python train.py --dataset="regions of photos with short descriptions (Visual Genome)" --train_examples=203450 --hidden_act="silu" --depths=[3, 3, 9, 3] --optimizer="soap" --beta2=0.95 --eps=1e-08 --one_sided=true --adamw_lr_other_params=0.0016 --max_grad_norm=0.5 --max_steps=10600 --lr_schedule="cosine"
Rows from block 10 of a small multi-label image tagger, named by matrix and row number. Rows with one number belong to one channel. Each number is 500 + 25 x the weight over its row's rms, rounded and kept within 0 to 999. All counts start at 0. Numbers have three digits each.
After each channel's rows are labels from the 100 images, of 14976, where the channel reaches its highest value: "peak at" is the part of the image that holds the peak. Only what is clearly more common there than usual is listed. The data: regions of photos with short descriptions (Visual Genome).
# p10: first pointwise conv (model.blocks.10.p1.0.weight, 192x192x1x1), inputs 39-77
# p20: second pointwise conv (model.blocks.10.p2.0.weight, 192x192x1x1, transposed), outputs 39-77

p10.82:514480483497484525509488469516467434501494473497497516541493449533495477474537510451496522525511490445499505468500493
p20.82:477502513454488516519492483520520529521480495464492537532523475463540485519498522503517522489441516503488512505494471
peak at: centre; bottom centre

p10.126:464472515524536507482493528482512523519469537478489468508483486526462470512514525546498510512495551537473524459523532
p20.126:498447475509452519466508478515518495547539485486541514513450442455497502468515505481534497472470529500512478495509517
peak at: bottom right

p10.4:515513457518520497488492482464431498527482538474471545502489495544467486496549512477501490504498491505487469498515519
p20.4:500475481491516480518475532532525507507488503517541477517511468502485497512505519517499512489558456491484535484519525
peak at: bottom centre

p10.0:498525478506491505505442517459474463479484492513456505514487507462493534499482549519454522465497494484496499501544498
p20.0:521501497542497506481497435485464505493459476512450531483512509526518529507504500491519514511515488504478478484438470
peak at: bottom centre; centre

p10.6:531494497517522458483500485474459481535537489453506499510511475463476472453478483538500487512510492551532482476496465
p20.6:526520497499490483492480509518519477544524473498514487518472555482502532497511475508509517507475530495510514477454512
peak at: centre

p10.88:482455504544475485486498519512456455486547462493432488496490508495487504508553522479518504505515516476527515536476520
p20.88:517461518510511497465470515520531490478465479484513485523546511469479475539492484485490471511512533526461498471526524
peak at: bottom centre

p10.10:510473441504512515487544477493463452516474493493469510513530550490502491550501523471502555529474500508531457461504470
p20.10:522534522493507478555493542481490472539534497445508526513500537496524484495487480486549457463477503554487475514519496
peak at: top right; top centre

p10.54:542484505475531490500517515463501499543535482490507521542493517495520469492482538466485486526496472511463484511488519
p20.54:469537518496487496515492505472508502529527517482547577527497520492476497546510536526556483500527522494482491497462498
peak at: middle right

p10.56:501524488455512540547520491520498473482475487458497533498496540529539509482559528487523547508484500473510501488489501
p20.56:562486511464517474520486465502547473516471478481473503502465529514489527480490489496482542506466491493477526501516491
peak at: top centre; centre

p10.137:480506484491527483504467533457505486465518544497463564469487460481471477502546519457530497496510486502469445485511507
p20.137:471527493509510551552442505500489502513512521540460480529500537502496505506500523508529482483493510496475552479514502
peak at: top centre; centre

p10.44:481466491529498544481466515461496519479493490468483502544511463527524479500545486498494463500478512484537501484446528
p20.44:493499506502479489500530493551506504517494484505478471536458521469525456484468504543468498430504463492559505495441506
peak at: centre

p10.46:494551527489501491511493520487524493501504518476478505495477478490521507489480499478501486477536526568512493555471509
p20.46:492479477487492507481494522493509487482508501496521478533526509543518521485498496492501500492490518495469540516487508
peak at: bottom centre

p10.177:485517535496508506515490466479513520508479515502509478446503508452512469482542530501522527543499491522474480530486510
p20.177:475488550498484519476541487460424532478461504477505530463525448490523477488501528509518464485491529490538468520474494
peak at: centre

p10.93:539508492478509495479512510541518472498468476514499518542513537477494491493509503538510504492513499511519481436445548
p20.93:504507497466512478526553508531511459466567535476455527535511492477501509496486512517510512475491497515523515489512529
peak at: middle right

p10.22:509507503492535510520518466523516519550526487495504499484538524479475479495494517449525490488524494462533480527480473
p20.22:444519465503512532508519500533495491497448501483490520477464513464459478483484528522503480515528484512498499499481440
peak at: top centre

p10.80:515495515504485481534520517495505514502486535513503485500477509463560456494509507478529528495505514516524512520496550
p20.80:471549494465516518522472494533510505508508498509514520533505477508509529520489482462513520553500516493497523468536489
peak at: top centre

p10.168:491500457500524488510490518429470472490475528483501483527495463473514496506499496480481522498500495492504524512460490
p20.168:465453515492500488480504491524488492483544463498480525494501485482490510503535524488469519491500459501522446508497506
peak at: top centre

p10.120:496452496482525522481478476522498535478524453459468507482485508515475489497470497488521547482471527497537474525501487
p20.120:539507536519516516473524503475524519524519529448515483486495492521548536497500503449511529523532526480513482516453489
peak at: centre

p10.67:472542489485529497423475523478479476498488516484495467505481510495523493462525492478506527523518517502503462510496531
p20.67:480472476531496510486517551527462501495524490457502481505525471518504498543464483508485544478491518496472534490505537
peak at: centre

p10.136:469498456493456514488493548488524487518521532539504488541546481488484486484470488478491520508498475479472486493520531
p20.136:511535486543540478479512486499501478531482493497458459529458514502512497518552472502504474477505510499500434549494536
peak at: centre

p10.104:500505485460543534508471502496471476473470529491479500494497513509524480488500506532539487503494482531523527491480537
p20.104:513508433493556532498549511512467543513485488492487502538484523478496446473482455508526532486468532509518495514512516
peak at: middle left; centre

p10.171:501500515519499516546489485478532492474543483439518489539487498492501512504469512496525486510515519465487523521563468
p20.171:512491480470471512474450524501467505521450450502454492533492490541506465495479452537501481532484472524530516475504558
peak at: top centre

p10.98:489496515483506564557485489475494481509530472475547518518499502586502490516482473461459491531495488499462476440526481
p20.98:506505525502492476538505492501479479442485481457460512507519492483510493489510535516459554562505523508489460507506473
peak at: bottom centre; centre

p10.110:492548531455513485551492506487533470522481482519487488493492491501472481539507489480475536536516493514484507511488519
p20.110:533528538489501480516450503542542529510487472488545517543482474534475518484502506478535492495492529500475513490469488
peak at: bottom centre

p10.138:472511508478509492526499469514478482517468508457560519477506523487503484433509551490496490553488477475478470496524484
p20.138:548479482561573529475489493475512471478477482503448512508500454517504501510508510502478474488472486503507570508493486
peak at: top centre

p10.100:497455446508481491509526499498504472514545495529504476525514460514524546449475482546514480479537511496509522452460469
p20.100:533534486496508495481517476532536495479477537472511502474512464481404493472505477485541480505490523527505500556443454
peak at: bottom centre; centre

p10.59:479498488512514547502455472507475493476510497490462512470529513521481487484526529463500520446468494512508476524473498
p20.59:497479503518493529452460525474495476461451499506503498460490465544492499507533458450517486476542529461492500537550477
peak at: bottom centre

p10.156:515501520477496499501534486488482464514451498482474524495476484466532506506505522497483476508499512512506479498542486
p20.156:465460505458500516482484516490464547486538454509496495499480501486468497456465540498491501519483520481517491475513500
peak at: top centre

p10.140:510477519511494491496507493472459510532531454506507496501535548520487476492492518485490476514473479482460503501522479
p20.140:517488531475474493498532475562541536504491549509505490496506480484515503485494521465502494515476486530496494471471509
peak at: top centre; centre

p10.38:471472473550477493478501467524482505515504478532470520476544536547474511506484486508477546519469472510516513483495514
p20.38:467534510496479504500513561498482510494463488531463486487455490463512504497517495455445489481504497508433516469464515
peak at: centre

p10.50:481504520470563524497495464533498500473500492456451485530504501484509521492498537495516570498498455506475488553503506
p20.50:517522434451512448523529481505523445539496523490485463539501513506512530484460493552508484501517507482515497501480519
peak at: centre

p10.158:525477472515472493498504513518517472517527471503501489476481486500489507473521470495536481510478485473470508536535534
p20.158:506494478537521493518497539512474495543482487506499465490503507536497465526499495532515468503496493455434475521518457
peak at: centre

p10.95:491519449509467496519488496553446478475538522455488480460520502505448486501476518519488467514500525497479483518511498
p20.95:494506512461465497511473478484503500512474520545502515522481525517517503502510519522495461486501512499504491513484471
peak at: centre

p10.97:543492505504488512544490527508525462490471495513478481551534488484509530500496500503502519500523492498499456517535542
p20.97:496505479509533492531521474543468527487491494466474483520499484519525515506476529479511479549505480516515499486503487
peak at: middle right

p10.78:470508478523533477508468487499532469486478468507476495503490513453518469479509498472544496521489492536521471474478484
p20.78:446518466450499537526510489508532514532511526506488452470509474480507473501429510513533458522521560544560524508521497
peak at: top centre; centre

p10.113:502505513523499494467496474478507473505537574558551487516517523457521512568510506520496504494475532516499487536530504
p20.113:510523507495487542470497529489486547444501480478493532518502510507531514509481486489474505504504555492483497480500518
peak at: centre

p10.164:472494463481489486535560514513502531452484494501501487460514512497513455484465496515505490446491510502520523519522497
p20.164:465475505484447490499507508434514483492516497514474499495511504517530523494457511525505483469508474502483508498521532
peak at: top left; top centre

p10.148:517533531443562511484447506509482477504472498485500472479485504479509469467483603526525510523538484454492518511478487
p20.148:522489527516479503489457503497525512509514445472485428491505539457483516508499487508494438495483524487507476528540519
peak at: middle left

p10.32:534473517521497474461453560466521465473485505503493513481474465498509521474493487473495520536474576487537509483498536
p20.32:510479532478503493540501536528499496507541506469532514482522520525539502488495487480484493476498506514507501549503423
peak at: middle left

p10.3:502490482468504530466555496526509486518507488505481554487543471476528478489520488502427495499496450501524476456474512
p20.3:485533521463512467529466478502525515496511545486521474501513515523465505511512515551471487524487492483475518513493496
peak at: centre

p10.111:479484463481479460511484488500468494458500481457489467501462492481469487473527494504499524492518532545505510487520445
p20.111:474523526454495498531503476495539478549500481481480423480482472509522512513491513526501450488445512505485492513472472
peak at: top centre

p10.87:508496454470510509436513489494485486466449534511487518518505506516460464496487541535511471506540470555498510535465469
p20.87:539514451504510486524516490510495440515540505463472494504519485491495482463501529516499492529507477488513477461517513
peak at: centre

p10.161:504540518519486544496503481502532476508477489509483505497491497517492510479442518488551521519481502480544511493558472
p20.161:504539477505531483457529492458535446457514515465479495489527497457487507505494497496499478451505531476528485507465531
peak at: bottom centre

p10.127:517491503476507545511503489524520507528502509505547455517483527482487464535518490475516485503502466512478505505487472
p20.127:529478522528467510491473530521540485516527526516520481506514498453480510443489475539494504508506559517514510508529486
peak at: middle right

p10.2:546486525461508559486513477465515488499482478481504532494505538527496494493491480460548509482529529479497513501466491
p20.2:509525502450514507490515492496516485477486458462519540494537458522491516498543514480434493496489500497500497484464488
peak at: bottom centre

p10.36:479500515467520475488510521473525551446528510489477527509516521498453488453484530515518503548503471516487529485491501
p20.36:512468526492529565478478506500520443493522466486476482524474464491479493523497480514498522473461509537521504508543517
peak at: centre

p10.174:519504516512557507519552521500520504521514473564527470509538498507487535484468511490500459471502562520488479504489523
p20.174:481479516531491494508474502479539497502491502500496483538492489484528457540468509501529518460498504559485446521479510
peak at: centre

p10.155:464529533457538502501499509447508521498464514503526488500519497494533539482489486557511543465461495519489538486503469
p20.155:551535468519476490522520508505540461486504495454483541513485488523508495552540478482460492516480505474513512499471507
peak at: bottom centre

p10.99:497513502538497499538470479497563481504529511538507520505510496503497504527511520519535527474559493533521511510539492
p20.99:524512474518502503550521477511477533518511495517491523503531505500501504498480504487500454490517482507507475454502531
peak at: centre

p10.39:482537542491497520560487494564496501507486526491545504528512503497499499532501499501474477546506477479502461523594541
p20.39:516504555495488493485496515468501480509518495477448495528500517515534503466492470489513502496509523531474527518497565
peak at: top centre; centre

p10.11:477492518509483501499469483504530507474507529498493504549515518490460469540552501498482501483499505512508605483474485
p20.11:496490526509463494461490457477486511507489506519511530474492430506469491526498454477484458511500457467515479491504465
peak at: top centre

p10.86:521442470572495531576490474493519467499488464517506510519533491497532472525492481457508509519527501515552445484512538
p20.86:510490482450485508499523472463494497509466484517550481508522482506528525483503501492531490533490489488513485468511491
peak at: middle right

p10.48:545499530574519502506526471485542486506564502487496504501508527528474505507498491546530483508478483543500484495459527
p20.48:506511478439480533480468526456485501434484514501518503463500517537526487519529497492505488504503517481522508496498494
peak at: centre

p10.112:476471506462507483520470484491480534500495512503514484481519528486481507520506487485544472501498493468465491478475548
p20.112:475532463518523512548551438522515525530473527499511515509515461475524468492499507482509488519515478527477515524485500
peak at: top centre

p10.186:470536550510523443513469470507516496514501522501474486512487475451508490517480554523491525525491500500452479526515498
p20.186:512493537510510524524509512523416513506457442486527470486498517466509523527500474470506473515485531485462517496523523
peak at: top right

p10.12:484525505501478519471480495547473452485451502482484517480468487495476488496468499470491488493476543461519455516473498
p20.12:485501522495483527504485484468484543505514424523480522459500532514486503468508539501515486500528504455492518509537546
peak at: bottom centre; centre

p10.7:508481481497481526499476501434512524479570487509543487500497500521495447473483503492502508514491521543497454511554513
p20.7:545519477531496491501549522487482490517491492450540495478509482486465486512518493482446484513504445466499499539473526
peak at: centre

p10.180:491444506486507478502503503476490509473472479467492491492482497512495510552500460525497499447501510538499536486527506
p20.180:535506497573493536501534477477527532474504499497457511508499491482504514528527518466524440513477484518498496486507478
peak at: top centre

p10.15:469523522489476519490503462449465526476528558516518521498498511513521466532506546497472478479478468477518496513502467
p20.15:493543485500534529519505525545467488461481527502478473534496504450455513478512506477502485463496472481498486509483491
peak at: centre

p10.61:494503516493512537494485479499509474539464505515495492490524515509562514465505523505515472543487530520544521512491513
p20.61:521514500466466505551505494517534503484494482469480512507529496507504482501517541467448448535441535519514495519506509
peak at: bottom centre; centre

p10.132:485494502516480492511494487485503502484512491482539489465494491487512532508504452538497495505488501508529544469543474
p20.132:483499508500512507499491468481493508479494492524454492526489488521497504504507514466507464502487501549489516540481485
peak at: top centre

p10.30:554488510544461498536535496496522490492475499520494509478456488483546515479506527519479533504482470489477488512485503
p20.30:503546490525522477491548505451473486510547516498494502475518519563504485475485470551473462498516482502523502480539484
peak at: top centre

p10.9:528463508506480516501508526491504538569480474501493475520511499517535492511529514478439473466502499513495502504473514
p20.9:482479514486484531513440473501488519523449507506461467493533486491533459498524515580462483461492493475518549471505488
peak at: middle right