From a checkpoint of a small multi-label image tagger.
Model: arch shufflenet_v2, depths [3, 3, 9, 3].
Training: soap at rate 0.0041, batches of 128.
Data: trained on regions of photos with short descriptions (Visual Genome), 203450 training examples, 6.7 epochs.
Rows from block 11 of a small multi-label image tagger, named by matrix and row number. Rows with one number belong to one channel. Each number is 500 + 40 x the weight over its row's rms, rounded and kept within 0 to 999. All counts start at 0. Numbers have three digits each.
Before each channel's rows are labels from the 100 images, of 14976, where the channel reaches its highest value: "top examples" is what is common among them. Only what is clearly more common there than usual is listed. The data: regions of photos with short descriptions (Visual Genome). In brackets: how many of the 100.
# p10: first pointwise conv (model.blocks.11.p1.0.weight, 192x192x1x1), inputs 96-191
# p20: second pointwise conv (model.blocks.11.p2.0.weight, 192x192x1x1, transposed), outputs 96-191

top examples: text has "clock" (32)
p10.125:522497473520499477505536516436448567509528558537499443546484474515485445498464518516491576507479483496507483534493512582449523453439498592462499521452527593478472489546501508443506554402521513434510492478446506581493509471436463429480485521476492516528561511452444471450504524536498528462
p20.125:466517557470528591536534512442522501548527532540466537477537490551532466480506477465451615449499479462509454472519508504551499503397518484534474512471476503532496454517512477461535488527555471463537560493538429505499520520508523495504504538495469515551529469540450435432580510439518507550

top examples: text has "clock" (43)
p10.2:524476493524521443470490546501485502508583487604547408593545480522516456515504558485517476534506456452514470533430481458530493494515483590553457474523502509523509543530435457414542548438523549500434535486492506576528504475473447524581505527548530524472480496461470469488520523507473523549
p20.2:554482532563519496473468529524534502583410496501484501508446549486506520532449564467472496523533490479441528496474520452528539509538547534512459465455491461549503462506583484541509565542511532567499473466426454427578534528517405483609528524455578479483478500487491433569534450503490472578

top examples: text has "clock" (37)
p10.10:491460575518480484580508590534473495528549474554504576530582514517510442479452506459465572465485470450525516498457516479577524558552491541460540476543476542464530558544471495498516457445454450504511469549475519529455477538531538438565519444532583490496546470455488488533497528459487515573
p20.10:543464503477531503492380493455450483525514481461510512486424455449480477497549453509509511447471483444488549543527499506505455523483521524432553521452527513464476578418496490452502435503404482491470479530571485566530485474509534526524472527532457472513530535460452407427587582511480535475

top examples: text has "man" (32)
p10.116:534499466518479523466487544459522526500482524432445469494518638469460477516494484477530528484459509469542442529547517547460442492459481476492498497501479441536501491460452525615546529481509467513505479579513441441424463512508501453462457500444525537426578542587548504473492527505439442492
p20.116:561500454546518535452525505428544479480537409509513482547479509518557448488508490494574447534473566517512406440523449510513485501487438478490486579557517515491418505516512430513529439515558551492564505522541542496498435507465550501526469527533556515528432496470499523472529520537499577487

top examples: text has "man" (32)
p10.67:433496559557494600448480520538407502463464487510546519508480477533464554567433501478496523458524437494483543513498479474510460470509501470499488479615488552516502482497501581523515593452464517498456496522530535483441497565472547532530519549501555499500591480531438504444465451464534444477
p20.67:489466506470509583513469482470460505506517557442458464482460508464508517512514549593479438473499529440465490515531467485545458576484453478426553487519466495436464510479490498463477537526459471509472511618538461521502493488478501473431564498513508458524458562462533481474489493450453521559

top examples: text has "clock" (40)
p10.168:454530491542534474506464536559585482509500517512481513502529493575518556506508536459481508528494493425545489458551507482506506567501453538506464574545554464493520584495492547517449412542543576469465519472437526471609472512526470485410548477522523486550501533490591469484487486473514480435
p20.168:479489475576456469474522544518530518503478522521553432518571355468473510448439492512458462539565507495480450594591465507514540478494540485545451468560499527493499478532508465558524464485501470431516558488529450485540490484498514382502523535492504488510529514455528515397495479535568506449

top examples: text has "man" (38)
p10.147:519551496501410532508524561418504479495479500528487506463505495546517476492475547448445540570507502441495506558485467458472483501483452565492555497481439507544548527515517510486501463489451556480502494460512438566501488515462471481572449540541531495450451466462478407494490467447446477544
p20.147:523447484499504521474500488468509509477496474461511544415551557564527549577457522453541561526476555464443513481448502510450473560514477510486479484496519498593510529500501471459556531419591476499579532524531484458515487434424490468499512472462517492486476463485508492478487522488542451502