Weights of a small multi-label image tagger.
Training: 10600 steps, batches of 128.
Data: trained on regions of photos with short descriptions (Visual Genome), 203450 training examples, 6.7 epochs.
Rows from block 9 of a small multi-label image tagger, named by matrix and row number. Rows with one number belong to one channel. Each number is 128 + 24 x the weight over its row's rms, rounded and kept within 0 to 255. All counts start at 0. Numbers have three digits each.
After each channel's rows are labels from the 100 images, of 14976, where the channel reaches its highest value: "place" is the part of the image that holds the peak. Only what is clearly more common there than usual is listed. The data: regions of photos with short descriptions (Visual Genome). In brackets: how many of the 100.
# p10: first pointwise conv (model.blocks.9.p1.0.weight, 192x192x1x1), inputs 0-95
# p20: second pointwise conv (model.blocks.9.p2.0.weight, 192x192x1x1, transposed), outputs 0-95

p10.91:140146182095110120117104131126135122167091123108133163088116104108105123105132107091136100094120129085116157187112156133121110132135144126119155167164101109109156127115109129108104096155158152139117126104117138146082119106159123140142117146129113106137106082125101121120152176131126151108
p20.91:178103122136127103162098124095142138166128127081122109165112089141145093087132166065171152097186114129139087149159181146115113134124144096088131138131147118127128114136135151154137125132120129121082083107144126125106165154122113148146130115135137169144180137115099104137131108151147159185
place: centre (27)

p10.0:133132089133139119136165121123143116117177149135168122120115117075142126118104123111130207111073122145098139099136110134100168118126114129124097157134140097110096108129127140098121127099142121128110168125166095112164144113160096131164107086137110113112124149118141114184110143108120132120
p20.0:112135140126114155161115160171150162159168160139175107142141134097116094119124126122118130084133098144117109122089117178111144140138104109156106144123113133125132120102123149111132151114141113154124124103129109126152158158174159124129113100160092094178135138143200140136133122164136132095
place: centre (47)

p10.159:188132123089079137146130113126136094086116132105113128079101142101149108160095122137142124109130149128159085146132115097109119120122184115065143144078138109136126124115116101133103133104128126137117139119133120127113117119080126105145070118144124171117088113149139096122109116136115156135
p20.159:123127112130175161119142138102097109146148155147139126116106130142127102119153138135088120113166105121128111146180104153118114162104136136141130091119141108097120166111097164163142099065110163150145146124117135126173085119111148174151118132124122153140087152113142154146094126126078098113
place: centre (51)

p10.77:126164125151104177190131119155122112132097110129121133160057137107122145128110106123174141119099123129134134130121130130121147154098125165127135144147135120117134135127100207137112113145153132131132110170126108165156112123101127183132150156119116097105099114137121144121154097134102104105
p20.77:161096151144113140090095150126109145110103115157124171111102136088153123154164110140145157181131142146157113140102119121133121130141131137099114117144108096097132121163121132172147164112125140094151114158145138105123130153169126132141147148123181130113133167085153143128095084138095122170
place: middle right (36); centre (27)

p10.111:107138119104125126163101139122134113126077093121115103134110160097171108181129126105142091099149159117125161124119154123093147124097142146118128138100138130128114094137099188113142136153104106151105125129167124109109111085140127135114091105126110120103117097112104132096115105147099127105
p20.111:117114117136136136131122138113116132152127141124093161104093170140119099179173101127104132103147147123155107163107166140167135165145111175096130104138133132140119114114124128156075124114158105095128154129131151133096159138086150165131100143121148134125148117107118142111078121160121129088
place: middle right (39)

p10.155:135086151127129173160105144192138123180116096148169111147110081150106102108125185115164121119137108160142092136096137100119097129177176135120152132122147125098103145162148095115109135124113166100147100125134154139122138186114176150118135129093134106126142130127111096129115089146100089114
p20.155:161128109106111136117195065197155105067116110112137138125176135128154146150100146089115147168113150109137148102093095093123121091135110128114162125149092083170120114111151132123169125124102112135142142106157142071112142127131180090165141078132143119122106108125141129120144142094131157115
place: top centre (31)

p10.72:114142132096083076092086099126128135126125152149103161105128126103124123120133120126106161106137181108110099095127153131126103142127129168114146138112147134157149124183107129123149134126138115140067138102140122099112156131124155126088130167133130139126147111110172116127094116205123114137
p20.72:156131107125196170134110083153099143154161150140139113132176143092124152131155106136110141130125084102137153067154087085123166140126146115138176157134107137117116088118120110143148175155150117136119108105113145129127140138136152097097154110129124146123098104135148137092143127112162136106
place: middle right (28)

p10.5:125114153151119155158125110127124121124155116115150138138145095137116109095109149118185128132109085130131153100097138167126139107103151093198110090144107102118146137152097147114130142110114158093081129134105152073102145159154092198128122141155123116119124154162108099113154102158135106153
p20.5:105115125124148155137113125158160140115155137094185060080141147136142161108133121105069120098109144152146126122180147150092135119120128123133085168116161127107164132149104097129139148096103102168133149115118169127144126149098129154152098115124107109131124148100151141149135177141153120145
place: middle right (51)

p10.66:133104108102075120156134112119111118125083118144120099107129168098115099128118123089105097133125156125120121120095133127150127118115153097155200170174114111138092086150123196131165141137146093159147101119122120109099114094118113129149151101145155120164124110120080144118099158157135137096
p20.66:171120130117134127135150147131169148101182091123132158128091143094137095103141134120092131090079165112174130137138122120105127066152114131144142129139143129158128164150124165137138133138130155148180152167159083114155126133150114109081146095107140165140157153142130114138128103105116139151
place: middle right (39); centre (29)

p10.136:128122151137157184144122149130123099128204061120160197130089129115148143147106160137141154140082140116142145107145110124121133114135081125122130119098114109097125164126187114130126149120146103117104098126134166156124113168137187119135139159099097117113149117128115126075130127095131121165
p20.136:075142066124124078123103100157115128133135137159113139165116131143134141119127112106129138110164157162116114130128149109131146116159147127147145166122127137141179156155085147151137144134176145142172137143140150167150136118108153139128121157104118140141152168159126158124112150141155123163
place: centre (47)

p10.11:093135107135105127097142150089128112139113087106080127119070114142135129140133178108143132105140144145126132081143120164101147117110114126118092134090099145178117132150141116141102092127124088141104169125101099119147116139116106136112086120171105147094129114126149158103100131123121158142
p20.11:140122149132144130097184073198175122113088111131150123138141141176121151123127141095146149150110111138164146136129130136155088150118139151076105117130112145144055173194137117121137135126135133162164112125112118133147134103141144119127085111183149136165101103132124110122105120127111093104
place: middle left (27)

p10.186:100102159143128106097094160071117118106099114126118138160146115099123123107118142097108132153105162133095133114173096156141155143132128108162113124127137121144129151115156132126103123105098091089127155129148150111112120121098081109134152114142108161162129087128153135126162168142131133069
p20.186:130143163144135102102131155085135114092108107141126106092106101125141093097123106121127101134126128148131129199115113120124128095104146113122140092139157110135124078132142117144118083161088130096126135132126145132106083175158086114155161099138114136090153144100155098107174093147096123177
place: centre (38)

p10.47:133182117136109146128106109127092096111152088141112145148104144132165146106126105121151109164114130139099099120102146114160133138095140062174105117096124185153125089143142123118129103086107120126098116111116139107112123091128143116164120140130141123114107130157109111115211115118124119108
p20.47:107143121170098109141137170113130108165109081113134124121115112072087139129111124118096164145142112102136158159140110121118105120148137099121137115117127083113108098131111093114077113100144120109124167143118111110115162099133127170151103127118141104188092139144161090147136115134140104164
place: centre (36)

p10.179:152126102138132105155115142151128123138106124116149154123116135106166149132167103124142109132132126171179133138095112124083137152126164070118093138120134121115139194096108177111098133118115183089104191089132179138141102117108082132086137136106111138100186117096134086105136093145109159145
p20.179:109105099131128129081107107154108096119143100119139124093126132155132109142133128117102139103115164124159113132136102108108102144140107105117136074120130107085133133120143089090183119127116154134144139103150124136110138132181160130124140116127076084125112114107156140146134135077112121139
place: top left (28)

p10.74:095111131078171141103145112114127126112163114109095118142128144119135108118169108100095154096096114097129113107122061135149128117108115139137099107098091099140145138157090087126079152130125115113190117123125120072111174098106119141134146142124119178082137154134141129119124140113107138094
p20.74:126116144103175150124147138100151071124089138091164117162153165145134143101141147157139104122114161133163190124150105109146114117112161131092140128147142151092141150158128137127113127127150117137110143114092153150114131093141125108109108145133113132083142157111118106135112115117088125125
place: centre (55)

p10.114:102126114130131127109122111167134150175106153162118092106146102155106140100120140142119113096127111136143105150136173179125114061145100146072109137102094126107134133067141099142145108132074136111109130122152140118151146144132124089106113184122097129119125190125138141117127096106124198172
p20.114:126130133134120144184132101116150127140155127122094166134122123131131154128082138157102133118176131151113131135136140142132128113140139143127096116143120104133134124141107156113115129129114099098169132136165135137099098127085162123110162118162116140153097087127100157139135152114144089124
place: centre (53)

p10.168:125120118105121111097154130120106200117136144140110124099098127120138152104122110118088167103139107119129094156097086101120117140128127121093126146124116108092090143137160129127111134134119128131095121092126161129157119138120109104075143098112119107143113128133116118114124150122098093144
p20.168:082122129132136143097146174169169138125129136124108094150116153124090139135124118150123124152158134094096130138125158135141096127160116154118149139116149086083109075151139143139128140111117180155113092099150116149146129134105079126127082160164118160162154152139109089109099128127080131125
place: bottom left (36)

p10.54:126142170115166128158151149084081101110091141097137146132097108099193083102152125104109092081124128105141143060123128162141102129114105139091163114129122099148119116156093097128136120094130132093113161129150148124138163140108126151144115112137113159116118119129105127088166114109131152146
p20.54:105130099138095137136128142122096144150152157134146124146097113112158136162132155142143117104128189095114114100122112138132150129152126144142079103167154130134106101134145139122113146130130122117110125157138147121110143134156120137103139135173131103170116151127109153107196093147115151147
place: centre (30)

p10.162:086121129132136145107112114119103107103099125123121140146138132153144107123149115125143147139107126098111125158128128122126128120143129134118145095114181123098120080142095094171129121119136131107120150162163136091102158117072109112121142146105125131165121152100145131138156093096123151149
p20.162:107137143132119108133126106099131078132113140134133159136128095135172131122139143109150056133140121150117114125155095125099136138087132119112079119156099124110102164156142127161159113137170140082130121114104136131123127101127125124093138097130131118161100107135093100154106127139124127090
place: centre (80)

p10.75:115148153085103124113156155140135150120165101193145140157143134114153185120151141151124145092140134138130103096131104148112106125109131111130165125096108113136155169131111100112128129157168147109190150156111129118126112148126120107127150153131152127135128099139087141147148106121101142090
p20.75:180100140133152176152139125140110128114136160143108107111138122092148103123077097143146090164111113074138153124116153149130125078119123120091131120077116103138111140081148151094131096129116095122123144070119127109115074124202127123122129125113150121135121122117165142132129125114101116127
place: middle left (41); centre (40)

p10.141:098083139120099123119107133143116139121136165139124136093166132104133112108136160131095153117121133116112120160114143141122136080172108105147109147116101132100178105092137130125099122132165089143087098110131144084114096090074147095102078178144109127075121133116134125080130093113126146135
p20.141:097116127134118110118172115096110099140112161112093136110058108099152157134137127107152143122123115119143178142092121101131095151137153159138108134156136115102138133165135162108066069100125115098138076171156128160099154141120129092156137131134119123090148114146108125073139148108126154152
place: centre (66)

p10.44:133163140092143146123106136139170091144138113101109111104140123141140152102091198134121122099104122123092118114133089119126134107138131131166081111145154150106130102108120123126127121108161111111093120121113090114159134122127173149095104128104108082118103108125107112114135126121128115115
p20.44:103115113143127105131134118091106156143118146119078094109124146146105150140149086125134114114101120093086164167141170119090111135127112135108109158134164147157131157124140102111119126130122140113156133110134115123131153117111128134146144110114103095088129114094080131160146125154092169119
place: centre (54)

p10.177:140141113122125125127120109086158088118117154100169131133106145124085124137169141112145167195122101114135125139155162120100091113084154087140111099132107143111152126186121136150139145116151139131111091092101115158126066136123091203105104149131113118178116134176120089113095103119109134142
p20.177:140122123125122135158192125118124105120097133162079166123126140112133116155107184107154132134120106145111070159109082148179172137097113149111114125131153152170111111106147123125141122140121105106138155107138125128123135098111153102131131105112120109119094146090122124132164136150161145152
place: top centre (43)

p10.135:151202124122110122128132167127109144128137112126113149145133111121104117101125120112137096122111167137153101129164127109122134120085138170113093127120095140105113166117116104079077074132157141084128099111156089116152126138122163127099131107138179132105076100132128120106121158134121124114
p20.135:114126042127106142118140112127116120116125158147088122157142126154147144125140096138164109135144109095106176093126125149105121087134134129137164112111092093137113113111126140064170136136145141166118122118146159111131155129111111088106147149130161115133132130152145112112110135084160091141
place: bottom centre (37)

p10.101:116126134110174123109103138158099129142149137148150140107105071123144131140115107111115152133118128214120120115114118100118116105115110113148114128086112134123118115107109108099093120093128138101089165115121139133142102140146121100106114065104153110090105120087117102101132130141100145098
p20.101:132131127142115126118169182151161175093122071123178097079139130127166110135147080143146105131081097125109143125135119121114148101109124140110143132152065117139106146128128114121093125132122107120140155138070180130142135149149122103126142112144133089136137125126126186126100138114171111105
place: centre (30)

p10.86:122131111104124117126158119103142161092113102142135111114116100126109094127089108128165119101121102117126175093161136131124090143121139177112100117143232139090130083090140131138165101162141095138129095103095121169110091130109130097175131123124130104124065068101119134135105165120112125121
p20.86:145124135114141145165145131123110141120137153156137153097147056137137089113141158112119118149175140146071131149113134145130134137149121151128169129123136147158110124119126132138073125123091142142133147108123102134114091115127102129099121156144189139137080156142148122109076138111135146130
place: bottom centre (29)

p10.184:138173134098110124110093151111132097101142153120149154112126130118147138126157135130124094129099120064107130114107184124113114083146139113130119156097106113134148123112131100123079120146107132162131125145101129181099109107136182083177125150115174172127133148094103133138139107111124098083
p20.184:206148162125112174129112157142143126125122115171142097110125102123172140121168139116151138114097160143117116132114168096146104143118130151092124123126168130142115116120136112126140107154090141112082115134071150124142141180133148123154123134115126119084114114153110120096163126094134155123
place: middle left (32)

p10.160:151122095122110115113123126104105140169101103092139111137128125148119091135119150095175117143089133119137107174154103115100118127169126139097135126124105126065101109108107147106110122085165124129132186113142072139101127116131142115140116138129125116101126137086113148107116125111083080143
p20.160:120106116148117121114116140129126120092098127141136161114090155152119102126118130138149182112110067158140142118092158131132095121101146175128167092111165155114146089118119113195110097112164159136142110148176142112119145105108099106134115110088177134143148170119094129080132137130130126126
place: centre (60)

p10.48:125123169146105100155169137095140134122128157153140117129122175122120086198128166140109116123081148112094077100109130178110174097128120141118135114155094148165113129132153166145125092102120133163123117145119125092122122135125066130115133108183132144118130144119136076130146147140084138121
p20.48:138090128078115150115108185123118126172157154098106161119141124148147127149130135148119143146119129121126124126126140181142147103158088107160107176138170132146111141130106118124124132156127113135112131120151136158119102120115143115187098195167082127129151114122093105157109130121125127137
place: centre (32)